config = dict(
    encoder_arch='mobilenet_v2',
    model='image captioner',
    dataset='photos with spoken descriptions (Open Images, Localized Narratives)',
    train_examples=203450,
    image_size=64,
    crop_scale_min=0.5,
    horizontal_flip=False,
    tokenizer='word',
    vocab_size=4585,
    encoder_norm='groupnorm',
    encoder_activation='silu',
    encoder_weight_standardization=False,
    encoder_depths=[2, 2, 4, 2],
    encoder_kernel_size=5,
    encoder_stem='deep',
    encoder_expansion=4,
    encoder_widths=[32, 64, 128, 256],
    fusion='prefix',
    label_smoothing=0.05,
    decoder_width=256,
    decoder_layers=10,
    decoder_norm='layernorm',
    decoder_norm_position='pre',
    decoder_activation='quick_gelu',
    decoder_mlp_ratio=3,
    decoder_head_dim=16,
    decoder_fused_qkv=True,
    decoder_bias='all',
    decoder_qk_norm=False,
    decoder_parallel_block=False,
    decoder_dropout=0.1,
    decoder_inner_norm=False,
    decoder_drop_path=0.1,
    decoder_positions='learned',
    decoder_prefix_bidirectional=True,
    decoder_connector='linear',
    decoder_tie_embeddings=False,
    init='torch_default',
    residual_init='scaled_by_depth',
    optimizer='soap',
    beta2=0.95,
    lr=0.0014,
    beta1=0.9,
    shampoo_beta=0.95,
    eps=1e-08,
    precondition_frequency=32,
    max_precond_dim=512,
    one_sided=False,
    adamw_lr_other_params=0.0026,
    grad_clip=1.0,
    steps=8500,
    batch_size=256,
    epochs=10.7,
    lr_schedule='poly',
    final_lr_fraction=0.1,
    warmup_steps=1700,
    weight_decay=0.1,
    adamw_weight_decay_other_params=0,
)
Rows from block 5 of the image encoder of a small image captioner, named by matrix and row number. Rows with one number belong to one channel. Each number is 128 + 24 x the weight over its row's rms, rounded and kept within 0 to 255. All counts start at 0. Numbers have three digits each.
Before each channel's rows are labels from the 100 images, of 14848, where the channel reaches its highest value: "responds to" is what is common among them. Only what is clearly more common there than usual is listed. The data: photos with spoken descriptions (Open Images, Localized Narratives).
# convs0: expand pointwise conv (encoder.blocks.5.convs.0.weight, 512x128x1x1), inputs 0-127
# convs1: depthwise 5x5 conv (encoder.blocks.5.convs.1.weight, 512x1x5x5, trained with AdamW), a 5x5 kernel
# convs2: project pointwise conv (encoder.blocks.5.convs.2.weight, 128x512x1x1, transposed), outputs 0-127

responds to: text has "grass"
convs0.239:174158117110132115137138100127145115144098088139133150125143101098164119095096146144102163094111154097130151134113124090168129112126124163154126167141120099154134086123111115133120138165127076084114146123127103136122135130191108148138105094133137117121079131149151127123166158102155141112085092146146148084113139104143129093104151066187134129132119148114141130145117108108154128095125
convs1.239:097134111140135100115115114147091116085119138085099087144156091109109140123
convs2.239:158128160094137085134083156157120138089123121115125142126127102157109134124128111129159122182143099112103160154116127115178116091109085123139151084148163187126164099167108111116126122131138117150128106147111145110141151138148115130120087117151117131146123129140119121108091092110121116136162140166136177109125117125163052097155121127128155134116137105137163149158114112175118103089135

responds to: text has "which"
convs0.375:140103106125131139139107123120103158141101143134148140112112118165120141098097127103157079109128151082113118087122086132140152171143094147170099096167144134108131165133108097104157136119086125148149177123115149143138140149065103090133113133134161098069109177118124106102089076130151150116111166143098153102119129123078166132131120132133144112142118112118094128123136133128129101134144
convs1.375:151105151145133130110127165162141127120158185140135142110133096130150163170
convs2.375:149148143112126118122151157163100071096114100119126114115152095119114114138172107124133134142139130127157154071140121146116090147158165120124133121152129113116131100097143128106139119136125086056128088127112189168133160111160154145128121127135119128149136135100094125117150131127192138133128091134097090077177123153159123118115118163120118096137118133125109097127127120161108150111180

responds to: text has "trees"; text has "people"; text has "grass"; text has "plants"
convs0.118:112119120138161128080154135128122167105082127116091137136140157112162118117080153128104170151130123119119121122108142115153154123123115174090090129111078106156167093166149092158141148111121120102140113110186137146157128126105124145159086124095114080109107121140168159163201119150123139114146128153109122118099119127136140116115096122163116170164122141119126126089141131144149136114136
convs1.118:099123152130137115089103152129146122096151163166151150131113157171158119150
convs2.118:143143109096117207147159096131092104159148090122078145137102124109148122121139184148124129090105130111149129109152135119113146118134089102140110142136091137162130123094104169124137123148136101113115177122145113093125103145141151123149130106105099170153111128158113155143144114118104189122164130103152139139166112154164138125152134088065130139167158115125131126113137137120154134101118

responds to: text has "wall"; text has "sitting"; text has "table"
convs0.355:156144088171147132116153134111115145114103130103107161108151145160131123108131137103137079104110120123115132095087103089131122135133101129133127165138153079126140102144069155121133141141152080090170101131120094143179163135153148142178102142153114134116127156126100118112134164152132100102102131132120175155142103105140101145153079152163129106107149095136105081136112148123134124161118
convs1.355:150125126101156095136149134109125126114152105173168125140167147171139144164
convs2.355:137157152154095108142134109132139121132144146130126152115107148124093144125093148154104110135127103193109155111131101106111105122127140110143141110138146095130130110093134148139148126113117090152138131153142090172098160109120144148102159178151125135138129140145150158162125125148130134181154142135092126139153091084094097112132119082135142179159089124102136093165099154103189163092116

responds to: text has "standing"
convs0.341:086125110093122157114123147085163151142118116165145162064148152148202087129151123170114096131151157161154138112142119100140142090117147133152119139118104118159131151133104126160141154122125103124136101144144149170125188120118142145112155129109119111098134118070138093129107126128130163110137125134156097117163131129158135125138130150116127132102120149101113143089078163097151096150140
convs1.341:093100115120099148113100097139121154099147145155131149149151151147181148145
convs2.341:137128151094160151114145122091126117124088130091146112141152113137153146148130104149154141126125144113152142125120131150154098133156160151124144129142101101123169117111137140174140134107140123099140066138148117152163151138110078077150126115133121077164107133107131109150094135108139162095135134090171125178118161142100085146102186089137169120163142134126130142093102135098159116107142

responds to: text has "flowers"
convs0.191:106106161151140141161153126145116171092107149135119112183129150144133121120124110124137106121101122146135163120127126158137125127128090159127088126120172115106183145151164135144159146128117154137142146163102140152152128132135156088115151125119136150116113111138084133130107066109108116130103128114087089129152142163136131120141162075177132104098142165169137134190085114114124100171127
convs1.191:123109148128159155137177147147106148153142126138173132131141130155170128175
convs2.191:089170148097126111151096147104134143120097107181114134089129130127102133156110128140119094149130096108123107132129145122127137122132107187171084084164142131112138137158104095072122153095169144153161089112131123097126131097147106114157126153110107110129121123193093124134139147088127114131104165136119133146129122142095167153133120118132122125135095116167142112151154156115146095162085

responds to: text has "plants"; text has "grass"
convs0.431:146060096168136142131144139156092095114136154156124139133145151114119101096152122123118104104095156113152136111124148148142124108122119108171170108104151124120109153146166095219109128129141139134160137126107098133148136111128097144082113108122105105122146126093105091171124094130120102088120124138118130147106131149129120119093185126166107164160106101100139127116139170125118122096128
convs1.431:121134127140131138132152141122136156194178159118144179145141120139159129128
convs2.431:129105129125137135127140117118119124170133157157144109144145166145064139141136170147141129163113121146144115180057107091110126129133091052125126116160136159092128081127156150115112145128105113115128123167142090117104131162151138143170117084108139104155132167119111137104180144143133147170115120104120132087134115131146102094134125139110163116115125153132131137102087135159113148127142

responds to: text has "grass"
convs0.87:139122152114136171150131141139165071127143110127115115125156174132114124155142121104134080144095119165098090095155154157133107140140112150112101158095166123138150131120131184113097095136130155129108189150095140154129121119110148087136133139148175114088155104103108163129161171124145097122145120119102150172158114147142103106145116154150081117130126184146148135113132142118127126111116
convs1.87:161141131126105109128169134150125115147141117138101176152129132130194131161
convs2.87:148105132145146099119105132131103147128151127141173151124133108143122147136147123120176105152150101095135147147139110157094089122120123095135104119153129142172114152150117171130115131160129109092112096112077107073158134069109164125110116129116123128134165107150138119129111102127106148121123158085140096071115127152186095158129143107109074098108148111073139110141151148127141138137155

responds to: text has "lights"
convs0.357:074084095132114100126088143105125158189120097110165146119114151122146167095135116123102111127104136153122091135122165088117121136091137133092114116123121085118128112116138106150148135093185078151122131117098126133153100152111176124125129165138118100129099156160108094144153127154143107149170125146164126103128156127147115117105133131136113149149173130155142116125141150067161117111116
convs1.357:138139131112138130126131113153119168168141139156141170163142162164160162152
convs2.357:159128148165137123116126114118089080122114154089148124156120110128118159102143156173128119138136170095090108112150111094139187135163139147110149126103146154127121161136122103144113159112088116146129194150113122148159104103135107126176125137126117160099143112111124149177138099094151123166078144139146131141098133151111067125102090161107139146131165129113121130143151115126093136129145

responds to: text has "woman"
convs0.426:094105126135155144131113148093120165127161115096115171096103148120106112082150126122154126105106151125134149117140130115139178140109128068133176116111092130154164114153159120149155100149127161146130119082132129143174136115135125110143125181166144116129120091153133134165128144170127135093121153103133121100119120130113147111130127092137169125116084103125142126136068063146136133100163
convs1.426:103138163105127111152121091175134103137127127146138138171102090108108096112
convs2.426:108149143140148152175130111074152089133097165137095118117105107154131085140144120158089130150131106173147097102135126105148152121124099146130133111147135096125125112096136087170130122127157131127135128128148101148116143105104135130093126133108167104127113079124127137168106134157180138165119141119139093151139139138108118089180117097138140104145161061111107122112154169175131161148119

responds to: text has "standing"
convs0.479:137137151141096121071139088128143126074078111174151116116107083140136119156113101151105102150135104130105182093116124128114116130116146102129133164132128074106077111162123153127150183139131117136127164123115135129134131135159095185076134123174145127122111144159111100161131123152112119099160142133164124149133127104150143133127090102161141139153128089116158108141145127092134133122140
convs1.479:134138153164142127151135162163081117111135105129115091091132137145104094096
convs2.479:119179086138157142119117123102113151131125145096131120109163115114166142145108092141093141149090084098143164128163118109091132168136178155110111102093150098140126167114146130119138125142155088158128102114168121109110151104124100164086100142122141092154107115118098114133146134142138135106128144149096127162140129130171154171145138107159131105195150124133132144166126142157144118121086

responds to: text has "lights"
convs0.115:147110105148084106144120071117143154157155093149140113148103097104127142138136173132077134127128132137108115152120132125118117088150086097121094105096133124100101133145127182172133097111134092104145126116134178114137151171129147110132134151161123129103161170090133103152152127146139089170100180123145133108142133108095123109118085117128109095114109110104101132088127123149106138086127
convs1.115:125149137188159162167143157156139129141161167148126140120150134135118144107
convs2.115:131131108157108101189144138141116129114092152161150108095145115133143146112130126114113151132125121094098113097134154117157135136133109178110109117147136121110135148140103146100110153113148138138169125132127096117086151118132145110145141167116109079148127078145114114135137092118150161035153169156108142110096103094104153113145092173105132125093140148118148109113150163098131088112125

responds to: text has "woman"
convs0.441:126118151164116132148139135135148145111138136111134176134072102102119077136164126110120119129142134126091128124161109103084125101106168096102138141092086117149155112101112165143138126140097153167152139170147143146121142139103100139136155108130106143122104088101146111152119158100108105162175126183156115135126123105153105110128106085118140201156126130137118113125170116113143130080117
convs1.441:151107107139122155150140150130172153091136117117102110119162163109080108145
convs2.441:118098155139146114119147136142129106131152116088121086121152123128098162127138141103133151137104113136112087148165138143126099079133105138116126115172109129165165136124092134146161098147133137142129158114130108126129133150097095178108164104135158166122144088155161089181101173123084119125134075136171114107136134181084148143110160134124145134118131138149169143148152131136139135075120

responds to: text has "standing"; text has "holding"; text has "wall"; text has "wearing"
convs0.159:082119116174127137134080153111147087089156112159055107113165116093106154150145125130099111126148105160082095118091122111125146111134148128119124159089120149150136116134144157098143147117117129144147142166146151136053142127137111126115164135146126116132151135146106107172128117143123100103150110101116108140144132149119124161139155163147077101141100079114122147142142108108165131151144
convs1.159:159147138137144131151163182168119090151116149144118153096127128154157135139
convs2.159:150136151124133141095121147073115109128134125127142121127108090138140183126125100144086101145118094115159136171109095115117098153153138093128112154168111149119111108124109116106115105136105116115129145078135141131147113148103132150141161120124156131128137072158167124118147122098080176092098147125109104161121112099143123103167112088133125148104158061087127128100094164131166109129136

responds to: text has "trees"; text has "sky"; text has "grass"; text has "ground"
convs0.194:147135119147104070088115147144097130128126151188118085116144095131090153108149111105123127109122164171116147135137138161112139107153083165129154060140149098143149118138180135121117123138128147121117114134133127098108146146102097153147105090135145102086168110128109101098110148141138112122131138057127161138140108099130120124145109161155115135106121123092150105130086100107102140107108
convs1.194:123132126129109138092098093115138147136143150167178144139177149127161144149
convs2.194:144142123142145171150157107102152127101083099073121149140174152148141154119092136136140119105130142089124138121132139114181111139064180135136098179099109131096118135131128149092145144084164151160141137128138106144169158130125149148121144151170116154124112090102137170098139116129163153122158141154106112134087123141109128145112162135148117118174115098135160133129116107114095116146134

responds to: text has "sky"; text has "water"
convs0.388:138136092141119130121145123196095127117163101130168153121139105138150157085141156144078153128147117099165131128179158145126097104078157164131106173145142138124131140146136118120120092129124170160143185119196159154109126126151148157158111138120123124135112111139133139107154099172144128136096082119137125125147123132159092117136162134118094155125167135141120108134127139133123083115121
convs1.388:149100119147127165106103143151169101097169114157117098140102148111127147105
convs2.388:168143106106197177119118101094123152109146122144136139129139135122145105132151120073132135175155141152141135113146151124150133095097142138144149160113168151129127109144134128126095154122099131136124126130093096172151153123138118131133060106118089138131095144112164113160168130100121087116131143127145151131165125101185121107118140098134142143090139160137126171119170075109137098132135

responds to: text has "sky"
convs0.353:116124109117137107158114154113092113162161098134108102150113118126120140147173117151121107181162133173113115119126118122084159138145130165111137111125134174144105154135115137140131113115101116122185134131120090118118078098131142137143143135115142140128118152115139115095104101120120126134132113071092125122152085127147123143146121174063159084186144197133173116123137144137153148124129
convs1.353:124120110108095108096116095121087096082100081127148144142129134125155138110
convs2.353:117091146169153060101097098133097147149129137097155092163115060139150113114151138147144080140112115123133137110116093178127109160158125121109087151132140130115134086154143097151091115125136065113157134149136134088104123136123147120172153128134137135133134164105098139108103123110128110140078113122115151116155105115109122155163154128122136145150148113156141076133112132157137128155136

responds to: text has "standing"; text has "person"; text has "wall"; text has "holding"
convs0.222:131131116113117137154165106112151124123172099161111134118153118088069102119132066101150120066107158177104089097118116115126086144103128130118135139122115150133147139089152158113143086101092095142155089140083145124104135166128109164133111105132166102145109124162112106120130078171177107127121153161097155144133116146133124138130134150144141133133134110162145125142145128137154138137125
convs1.222:115093149150097115097157145101090139134113097122104073109156138137136147129
convs2.222:130116143130096141110173119123136099146150144092113147104105133100086099106160150116095111133131147152108158081144157123164122160127131186082132123145120146131180168076159143120125140144139163086124118073108105114081114135137107087131169141117131128130106128103139158133100135103096159106166121134111101137110138117142116155150154133173109175159135134118134122101146114110128110131167

responds to: text has "black"; text has "white"
convs0.440:110114132146104124136152136147139157138155165121155128153089118146095135142163113146137105122118137094145098113145178139172122088120117186121148113151095161106098147162089167117163114135124118130100145132147143083116184097121149093113114153117134090146122108108136095149125187129109094101146129148113131118118122132101114131136136151130111107169149135175109162084134116120164165158094
convs1.440:101100115108098110108114101099114105087105103123099125112101097112103094104
convs2.440:126139115124158148167109084115137083115149148093141137146158109131122104123165141102138152108123156117092130132117123112093145128166129081101155149121098055146135147148148117126124119151082160104164123125102138122149122137110139149134108130163155161126150136089156139187121135131173113146113160076100112128151119134120151142128090122129138126091109114097166089121085165142099136139093

responds to: text has "wall"; text has "table"; text has "holding"; text has "sitting"
convs0.23:118160096109132134135116148121145180137108123103153131120149068126110088094102152120135107094126166134147118117147124107129119166191089140128121114119137151155077126120109136145171115111100130125165160150120125117117109158128129111138096063110147135197114147108138123149128124115149127101106120131143069094106139110112133121171147142126084174151110099119109118158142120173131130129149
convs1.23:092139157136144159154120118127143096065135166125116114101137105092116134132
convs2.23:136136129099126135155125152112132164134097122138146119156128127110166137117119138119149152126184106116149112127086131138114156106110087110122168085153105134108131098103146133154090151117065112116134145089071146107143068106090116119096126136057139119135152103166115105103084131143124135096163091078150115138129123110121139139164131132117133134145108146129161120139159102137094150151107

responds to: text has "people"; text has "buildings"
convs0.310:084173134135177158099116125154138105103167100162142123139089162122147140111125133163112103069137153140118122142128095168113124158136118124132165158144151146116095147144129125134111145118128092102159183144077101073160115145136134148153127113155140140147124102133167117166131142121161117165116120144143138089142161109121159148149117139138149120105127152111118135135183154111146074136144
convs1.310:093077086133118123147136150114133162164138147104095087133097130135116121133
convs2.310:124086134117117109139126139143140153150114180123150139086110122105124137136158128144179069104130056104098158125115150145079126137127081104134127120142161139146166114153136132091155145131114146099131115129168124125148134088140153130153135110122120083150160145133156103113144159097172111146113131110153121118159132162106156148072152139141119115092132114153123117171136159163150120166135

responds to: text has "people"; text has "sitting"; text has "chairs"
convs0.227:130127152168129155129129138149093119110143118151094140129146130170123103118080150129121123128116098131127133071138124117074133167095111132153143116152110161160130108125105128104154111117143143123145110077090112117178172144117134119152149112129133144094060137091108131116119143134095127172112151087134117111185188135118138129132162146120143102182154106135137106147157105128113111098147
convs1.227:103120177155141111149122130125168130089101109138136088120113145152085108144
convs2.227:174131121174103128149112093116107096112122153142113105161111125147102105092155131132119122108136146141140143097165129131180076071168136123089101162158105102137120107114174095086131138123113151110162123113157078151123106132115159131132134119136181113115103100135121124099127091087132122103169192130116127171127119147129167157143118131106101149132140129131128140139094107136128151130145

responds to: text has "sky"
convs0.68:161141124114109126131113149146108144090111104154127122124137110155179129070104102128105123083142122074180128112106142149141120161119130126108125143141171103135124118128104162105134133121128159139157142099124122108116120159185098155150122129141113143102152142156146147087133179118136143113154130131169105118093137122116147182198088146156110127105131119123121155126163141092089127142085
convs1.68:122141168165161142118156148140168127142129166109112105110139111117142167167
convs2.68:108132163111158131135178136119139121147145120142139121129130142153072115123128187146124164124143177128094091133097070116140163104143155139138132160140142139121156129133125112114108144130089096138151179160075121143116172127132146091102170170127119114132079141102130159124102154109118115115101148144136109118141144109141126145100145142134156170147107161165106156111116063113125135131152

responds to: text has "plants"
convs0.249:109099077148132089115106142128127116106120115136152156147106084131096105107123115157128120147121142152156139123081127131147091132112081115136153137097165149131098156116108105159131136177112136112128138128117110101140146150145105130173132129119147099102171111160127133137118174095186168129092124074125074127129085128155154146155134118124098153117135142110137109161122174144079105129151
convs1.249:131165130163130125139138102102132113101151134148160148114116085085078139115
convs2.249:134144095101097119102073112105156094145133107127121178132164125124150140125126095112177177117136165146148101092123139159146157088115111135131137153168142145109128092150152097151125176142123153110164161170135153128104130093115127141118128118093076146131122107096142127128125083159109136154117085125129125089131125180128100126110120139147105109090141100124093146133122160113125101110159

responds to: text has "trees"
convs0.317:109122173133171160104127108134108119121144129157124115133178170142127150146143140118159107147123113118142142130080131168121144103144094106142106167136113170132116130114155114143161153084128099097104104120126150132144129114171156181119102072105146140156145102108151119152111130154157116112124119118134126136133158073144123118124115127110100113159122145131093141133194087190111098135093
convs1.317:106139117112108156172185124110134151174142121107116129102102125116167136118
convs2.317:148134145153160081119103085106126125098157160149144131125134135112115099172129119106124116102159100134129116162116113137175157131076117170093119122134115095098147109119142118116149149118067166095131138125138141125138156119149159149114142121138143091069128157129140137103129101180143131121070143123145152116087171133092141119117091148140151110091103116141145091143112127139099105093157

responds to: text has "grass"; text has "plants"
convs0.76:138102109110102138081093125099136107146131123129135092100144112080105111177096154140134129126113162192126145119133132120123120098089123166148127178109115109143118122097143088104130147101126108098120164104163103130156126140097112102113135108122141155158098093095147124176134084141094118123084138069145132158140109139122081147098134100126121115107142154158132130111133150114109158098154
convs1.76:139112143131150173137153116108175177129150148154123126145139166133157160128
convs2.76:132164150129162154115155143101186113130134134146125147146116150102158120134147112170128095108116114184141168154109137178165133140139175132152137098096111100084128136114159114090110113138153091149146151147133106136141114140140126110128118111143140173128129133112144105080159158165139144151125117118114127109157131136166112118160112138107136166167133114180146159134130114127174096117066

responds to: text has "grass"
convs0.484:114144153076114131113137154130118139102147122102161135119139102086092178128098096120101108123119099141135122145128113148109078115133115114168105159177139079168127099116146098156151140157139088085112135117140081144151066096120122122156139124131099152153139100111108192124144132116124110110150152097115126159091099142114125148129125129129105128148123185136158120135168114106144121154127
convs1.484:125129148111121131123171161137141091084124125125138108117092155131180166146
convs2.484:111149127123138094141133119152136140107115097098168096105144126127064121133104094133144172103109189116171137133111101144159099135090183117103124134141108152157169127120097121172121130111126090118133159133142168130140088126119158140121152080138116165115116117140106132132155158112128113141105147099097100143141146130158187143125104160149142143099095117162159144122145160141163157119113

responds to: text has "grass"
convs0.325:136108128105078168163114156155118097121139115099123111138134140129154103139082197145127117117107146150096104128109109075124138112126151109126124108121134142122154110104140095076111107141185127157124149158164097077104142105098107120084111136091083122133116122141156136116160103141108135080127131128142148124163103122146122165089144155105107111162104124099115142093118127132094127128097
convs1.325:100115132120117150126156138088135099116157119138143090075152152150147103095
convs2.325:163130097129083098108169136170102096108109091141150166158155153120171150132119122128178122124115128127133084177132171133161117117112155115156130126136161123093085120105137159142107140113112155122124078143147115119108122127135137099124089134156117144103151101097126180102114107151122154135129120143141161072092165115129138123109113097133131172148111152174133115127159137161112139133097

responds to: text has "people"
convs0.93:128121120118104139084120154185115154093136158136134124156121099134184143133151119129105126112152142121138080132157101140160146128116090136154154108114102122129127131164135134092166135164100130158178173132156160119147137110083081131136150100132143148140107136116162122143140117146092105128119138171096128104133081136076123125109114154147122177151090095105132098095100112103112159142109
convs1.93:145122167155126120128150123134122169131139104114154177180126136115174150119
convs2.93:125160135112154135096086134172128113140108161132125152094150088169137149117153164166123104152135130106108172119118132120078133138089121109109106146150096132127148149133172111158121110156140109145126093112119110123138172130129094134126149139120145110133122113150146145093144098113151161129093177069125124094104094122154137114130111085129121173100122113132181123129107098135106062123154

responds to: text has "grass"
convs0.358:131170119138090105099140121129076094118102139153139145089119139155121115098104122132159125131093153138121128129133117115091123147112116135161149088134135146078168112125141149066091119114118135145138117107136095132125141111108141112203142138124102180092105099121098161096102135147160127135155160130118131140131088124099172123164151133062143115123119125120134118088087132127110133137091
convs1.358:139148146139120119149099098155158149063085132125142094101152141138131126125
convs2.358:109158133133157122180157117105138110142077143094061140139143116114145070150140126082142203120120138166135110135118096111126160133111100117109155152128159110112127155123097130156130149119083139096144145099148160137098148146125143148142131130149150104094116150060117144169139127164156110109122102103126130160124113157118154132119117128124135124174083111125143133101126111115099107117126

responds to: text has "black"; text has "white"
convs0.435:110083102085141096158105117125158134144120183124164133145105108107143121156120066161105130097102121120103148148139120150095142116144125102142139125134149110151086121127083088115128133160118122165134161131114111099157144072116092107107106118088144125180128083159150111106122109158132144118117141116121107122133114143121165154103146107195146102110092121090126145151125160135107121120141
convs1.435:140132148143111119137156102110143098134135166136128138108110171151194118095
convs2.435:092114140089112137131094139136136110107137141134113148135143098106140139146102114139144135113102155123190099118141072124166170164117104155151174135064145129092107128126117123128129114126082132136189150124111154140123140101151119130156131120147156147116128084147135111093149148119137117151164123136096101128149176164110112127111138139132157105139201097069137155113121119125109128102114

responds to: text has "woman"
convs0.403:133166157106152137128117123097147144114133111118115139113105116108145112146141118130094132093156084106163150121129155108170121131145115131112102179124133105106153061093148142135178094111105146110116145141115140127125139163136084161143152117106166136129153166114152113141127099124122122140107133149139155099123085130183095115135127183148125101106099160153125109065162126136117074114140
convs1.403:119104104100146108108090113125092113085104147096090100159139133112150135138
convs2.403:152155157143111136131132171142065139135169110113155111117143112119157140119112107133119075132092107106171115140131103128114095085149082117099104100152135097107121127140116149107126129084142109113149116120125103128127113106132091139114097153077129121132131122165122102128135155091096116162130183095128119058090121089153135121120149117100113147103120100146140151158110145176126164139136

responds to: text has "woman"
convs0.55:165127127133126128176139177130143165109133149096151110146114110077140123144156110121127161086138091163093150125120117134122139170108171105113147088138113132156120171130134136138115145128139143120115137106068127154127151129103139171169146133134125094115078140132119124150127124150130129126107128074104100108120063119140150152139109184073101153119094098108108134106156104125129117159126
convs1.55:146148073128163123124064127145131114091132159137143106126141115148101125147
convs2.55:145140101098121135182134151111061165132099124191092156101119140139115151137118164143141144137112144134155111161164131136085168091108167147104160138150146113111157171145091104123164137147119166116104105093135085125117157137148142131124129129093136102136163108145150147126116124097137125111124149112094103130122102128120147098083143092108120079145094130130110104119114152154131095108115

responds to: text has "standing"; text has "people"; text has "holding"; text has "wall"
convs0.185:161108112133125140115132105134135162092123125090135094126136112124104136147114095114094093107118129152129108141126090148136154142107115152181118135094100134172114084162110092130162122151143128154172155143138156140139137105141145162151127106173142087155137123122086095128115136128131121091133167131123154105125122116149110156169094166161129122212167132138115130189137118098131147124120
convs1.185:139154182132115125139150155150122117068095120113100129125131093097138147139
convs2.185:144144106145162128118110113149107139118154185101134153141147142150124165187111134114108057101132122137148139096142145117175095153122147155113105125116078093124126102122119119167109166154117121150113108100172144146157144185156140162157122121163101129127130155127124133101129104121134150085117130141156129116139097104161106145179150168175132110141104122106150149108137142120147147122105

responds to: text has "sky"; text has "buildings"
convs0.421:109077114156124116048103166116141127112091091115120148144114153148167156130134107153139138110133152170153141133128113134142136139099127167111159161131132130142141147139096111151133120156111165147135189138108091158157123145115097104116145184140086111126167158098151122163158132108112118131143109115153106087086154114134144120095142118120132102130120099115133138142151091142121161083143
convs1.421:085102131101121121108096085106162153106125128111159118149166149134093135140
convs2.421:104130141138137146160110133134133133101157101096153117116175136140093147098133136150141126125115116081138127141157135113084137136112124118126156109109152143120114123135087096119118160113126099144069122119139177121124145113138118089162095146084085089116156101132154117153108114150130117115113129101163112133100201208102127141134095119115172110121139165147153141089120121119087124130153

responds to: text has "sky"
convs0.418:111122082096155129114140155131154139125129085159114136133107107102153114121136134156107121148159145168114170149118119142126048140121125104173074155141168170131150124151092121113133125112163126159114112150134101179110158131126160123143101143106117154117097149090124097143144137156113139117126105092106108111150118151112098165133121136176138143115106080171142136164148119112103132153100
convs1.418:130146107127109117106122093109158151137144106148102131100129087079164141164
convs2.418:080107072109106121089107115149125131174121152143138139152169127153132141130091084112120140128139140128156122127133153106144127111135106132128107201115162158134136154149077096159101126166128109142186110146141104120128144107104135149135109130113119149142110131134150085133113144083125099078133123120103094134130130105120159127116188141127166064087136137118155119102149114113114112112125

responds to: text has "woman"
convs0.298:127084154128124134103142146080119159126147170130092189132098115055098104155143128134168145124118125160102169109151120098168118116196121125124154122131115131129147143117095160155120133154153087156165169110119121106113120149119117098136122090141133092097121123162128128109110131128166121111087093145129158155117130143135148085119130085116114131120110163125106112099114120132115160115138
convs1.298:107107151149141129065130171134130121099145104109119112148142099095136166119
convs2.298:127089161138152121163104115104120120106159112164128148100139087111101087107113141082166133143144153128119091080161158086130145143145125127116129154142184103101151135121144115126120117125085154137137146127177092156086165157137147110131135152147142155135129139128146105143135153171151106122147121153135109117141109130089102134084156129136138125145109110122168165074167114096169103109124

responds to: text has "plants"; text has "grass"
convs0.345:112136142116109127156144118075125115153124133171115134138142132152154118101123073122141132162120146156150147125129164111134158106193108136083150144159122118139102100122127104118092082139105151136109140154110144129152129121112174157141159148089133113103151150121100123112161102109153160114106141109145133129111081110144109122136084061137150122145202146137130126097128149117102134103081
convs1.345:139147146134118144107116159131105157105127095170173106136129167154100146159
convs2.345:132167138132132131146159166100146158141107156129091122157167109117144129126121109099137128094111138147083132097126113095142143128116135121124181127131180112120127138130134122113121123157111111158114115086166125134137135097069146102121135109110117124130165108116110125107123137124140153097061113153122135138079139145102145127150157101129200126118107141083130144104156110119201182131118

responds to: text has "grass"
convs0.322:122129105134143119115095182144165122143094131167174139154149140140147151170084167108135165114113139139114123144121120112104143111136119128146131146143099078107114146065118132122127116131174099175134107130115106140102164155070162125128124099104101151104135161128095108120173105117130131138155102129136095134162105148100136102096134119107111195131101128144133148151116105107128165154135
convs1.322:118100084115147149148080098148156147103132160123121126158154133114138155160
convs2.322:116141096105083101082112117160123128123092136115099130125175152128135182144125113164085117121171119128172114138158093100132111096131141115112142161056136126109157137134168133137135135141154143151112132150130142090160126131092111141119099138151135153095073154101139125111111113076116146112108122176131075112116142137112118159107130134154122119092115082127125149143093130148110110134107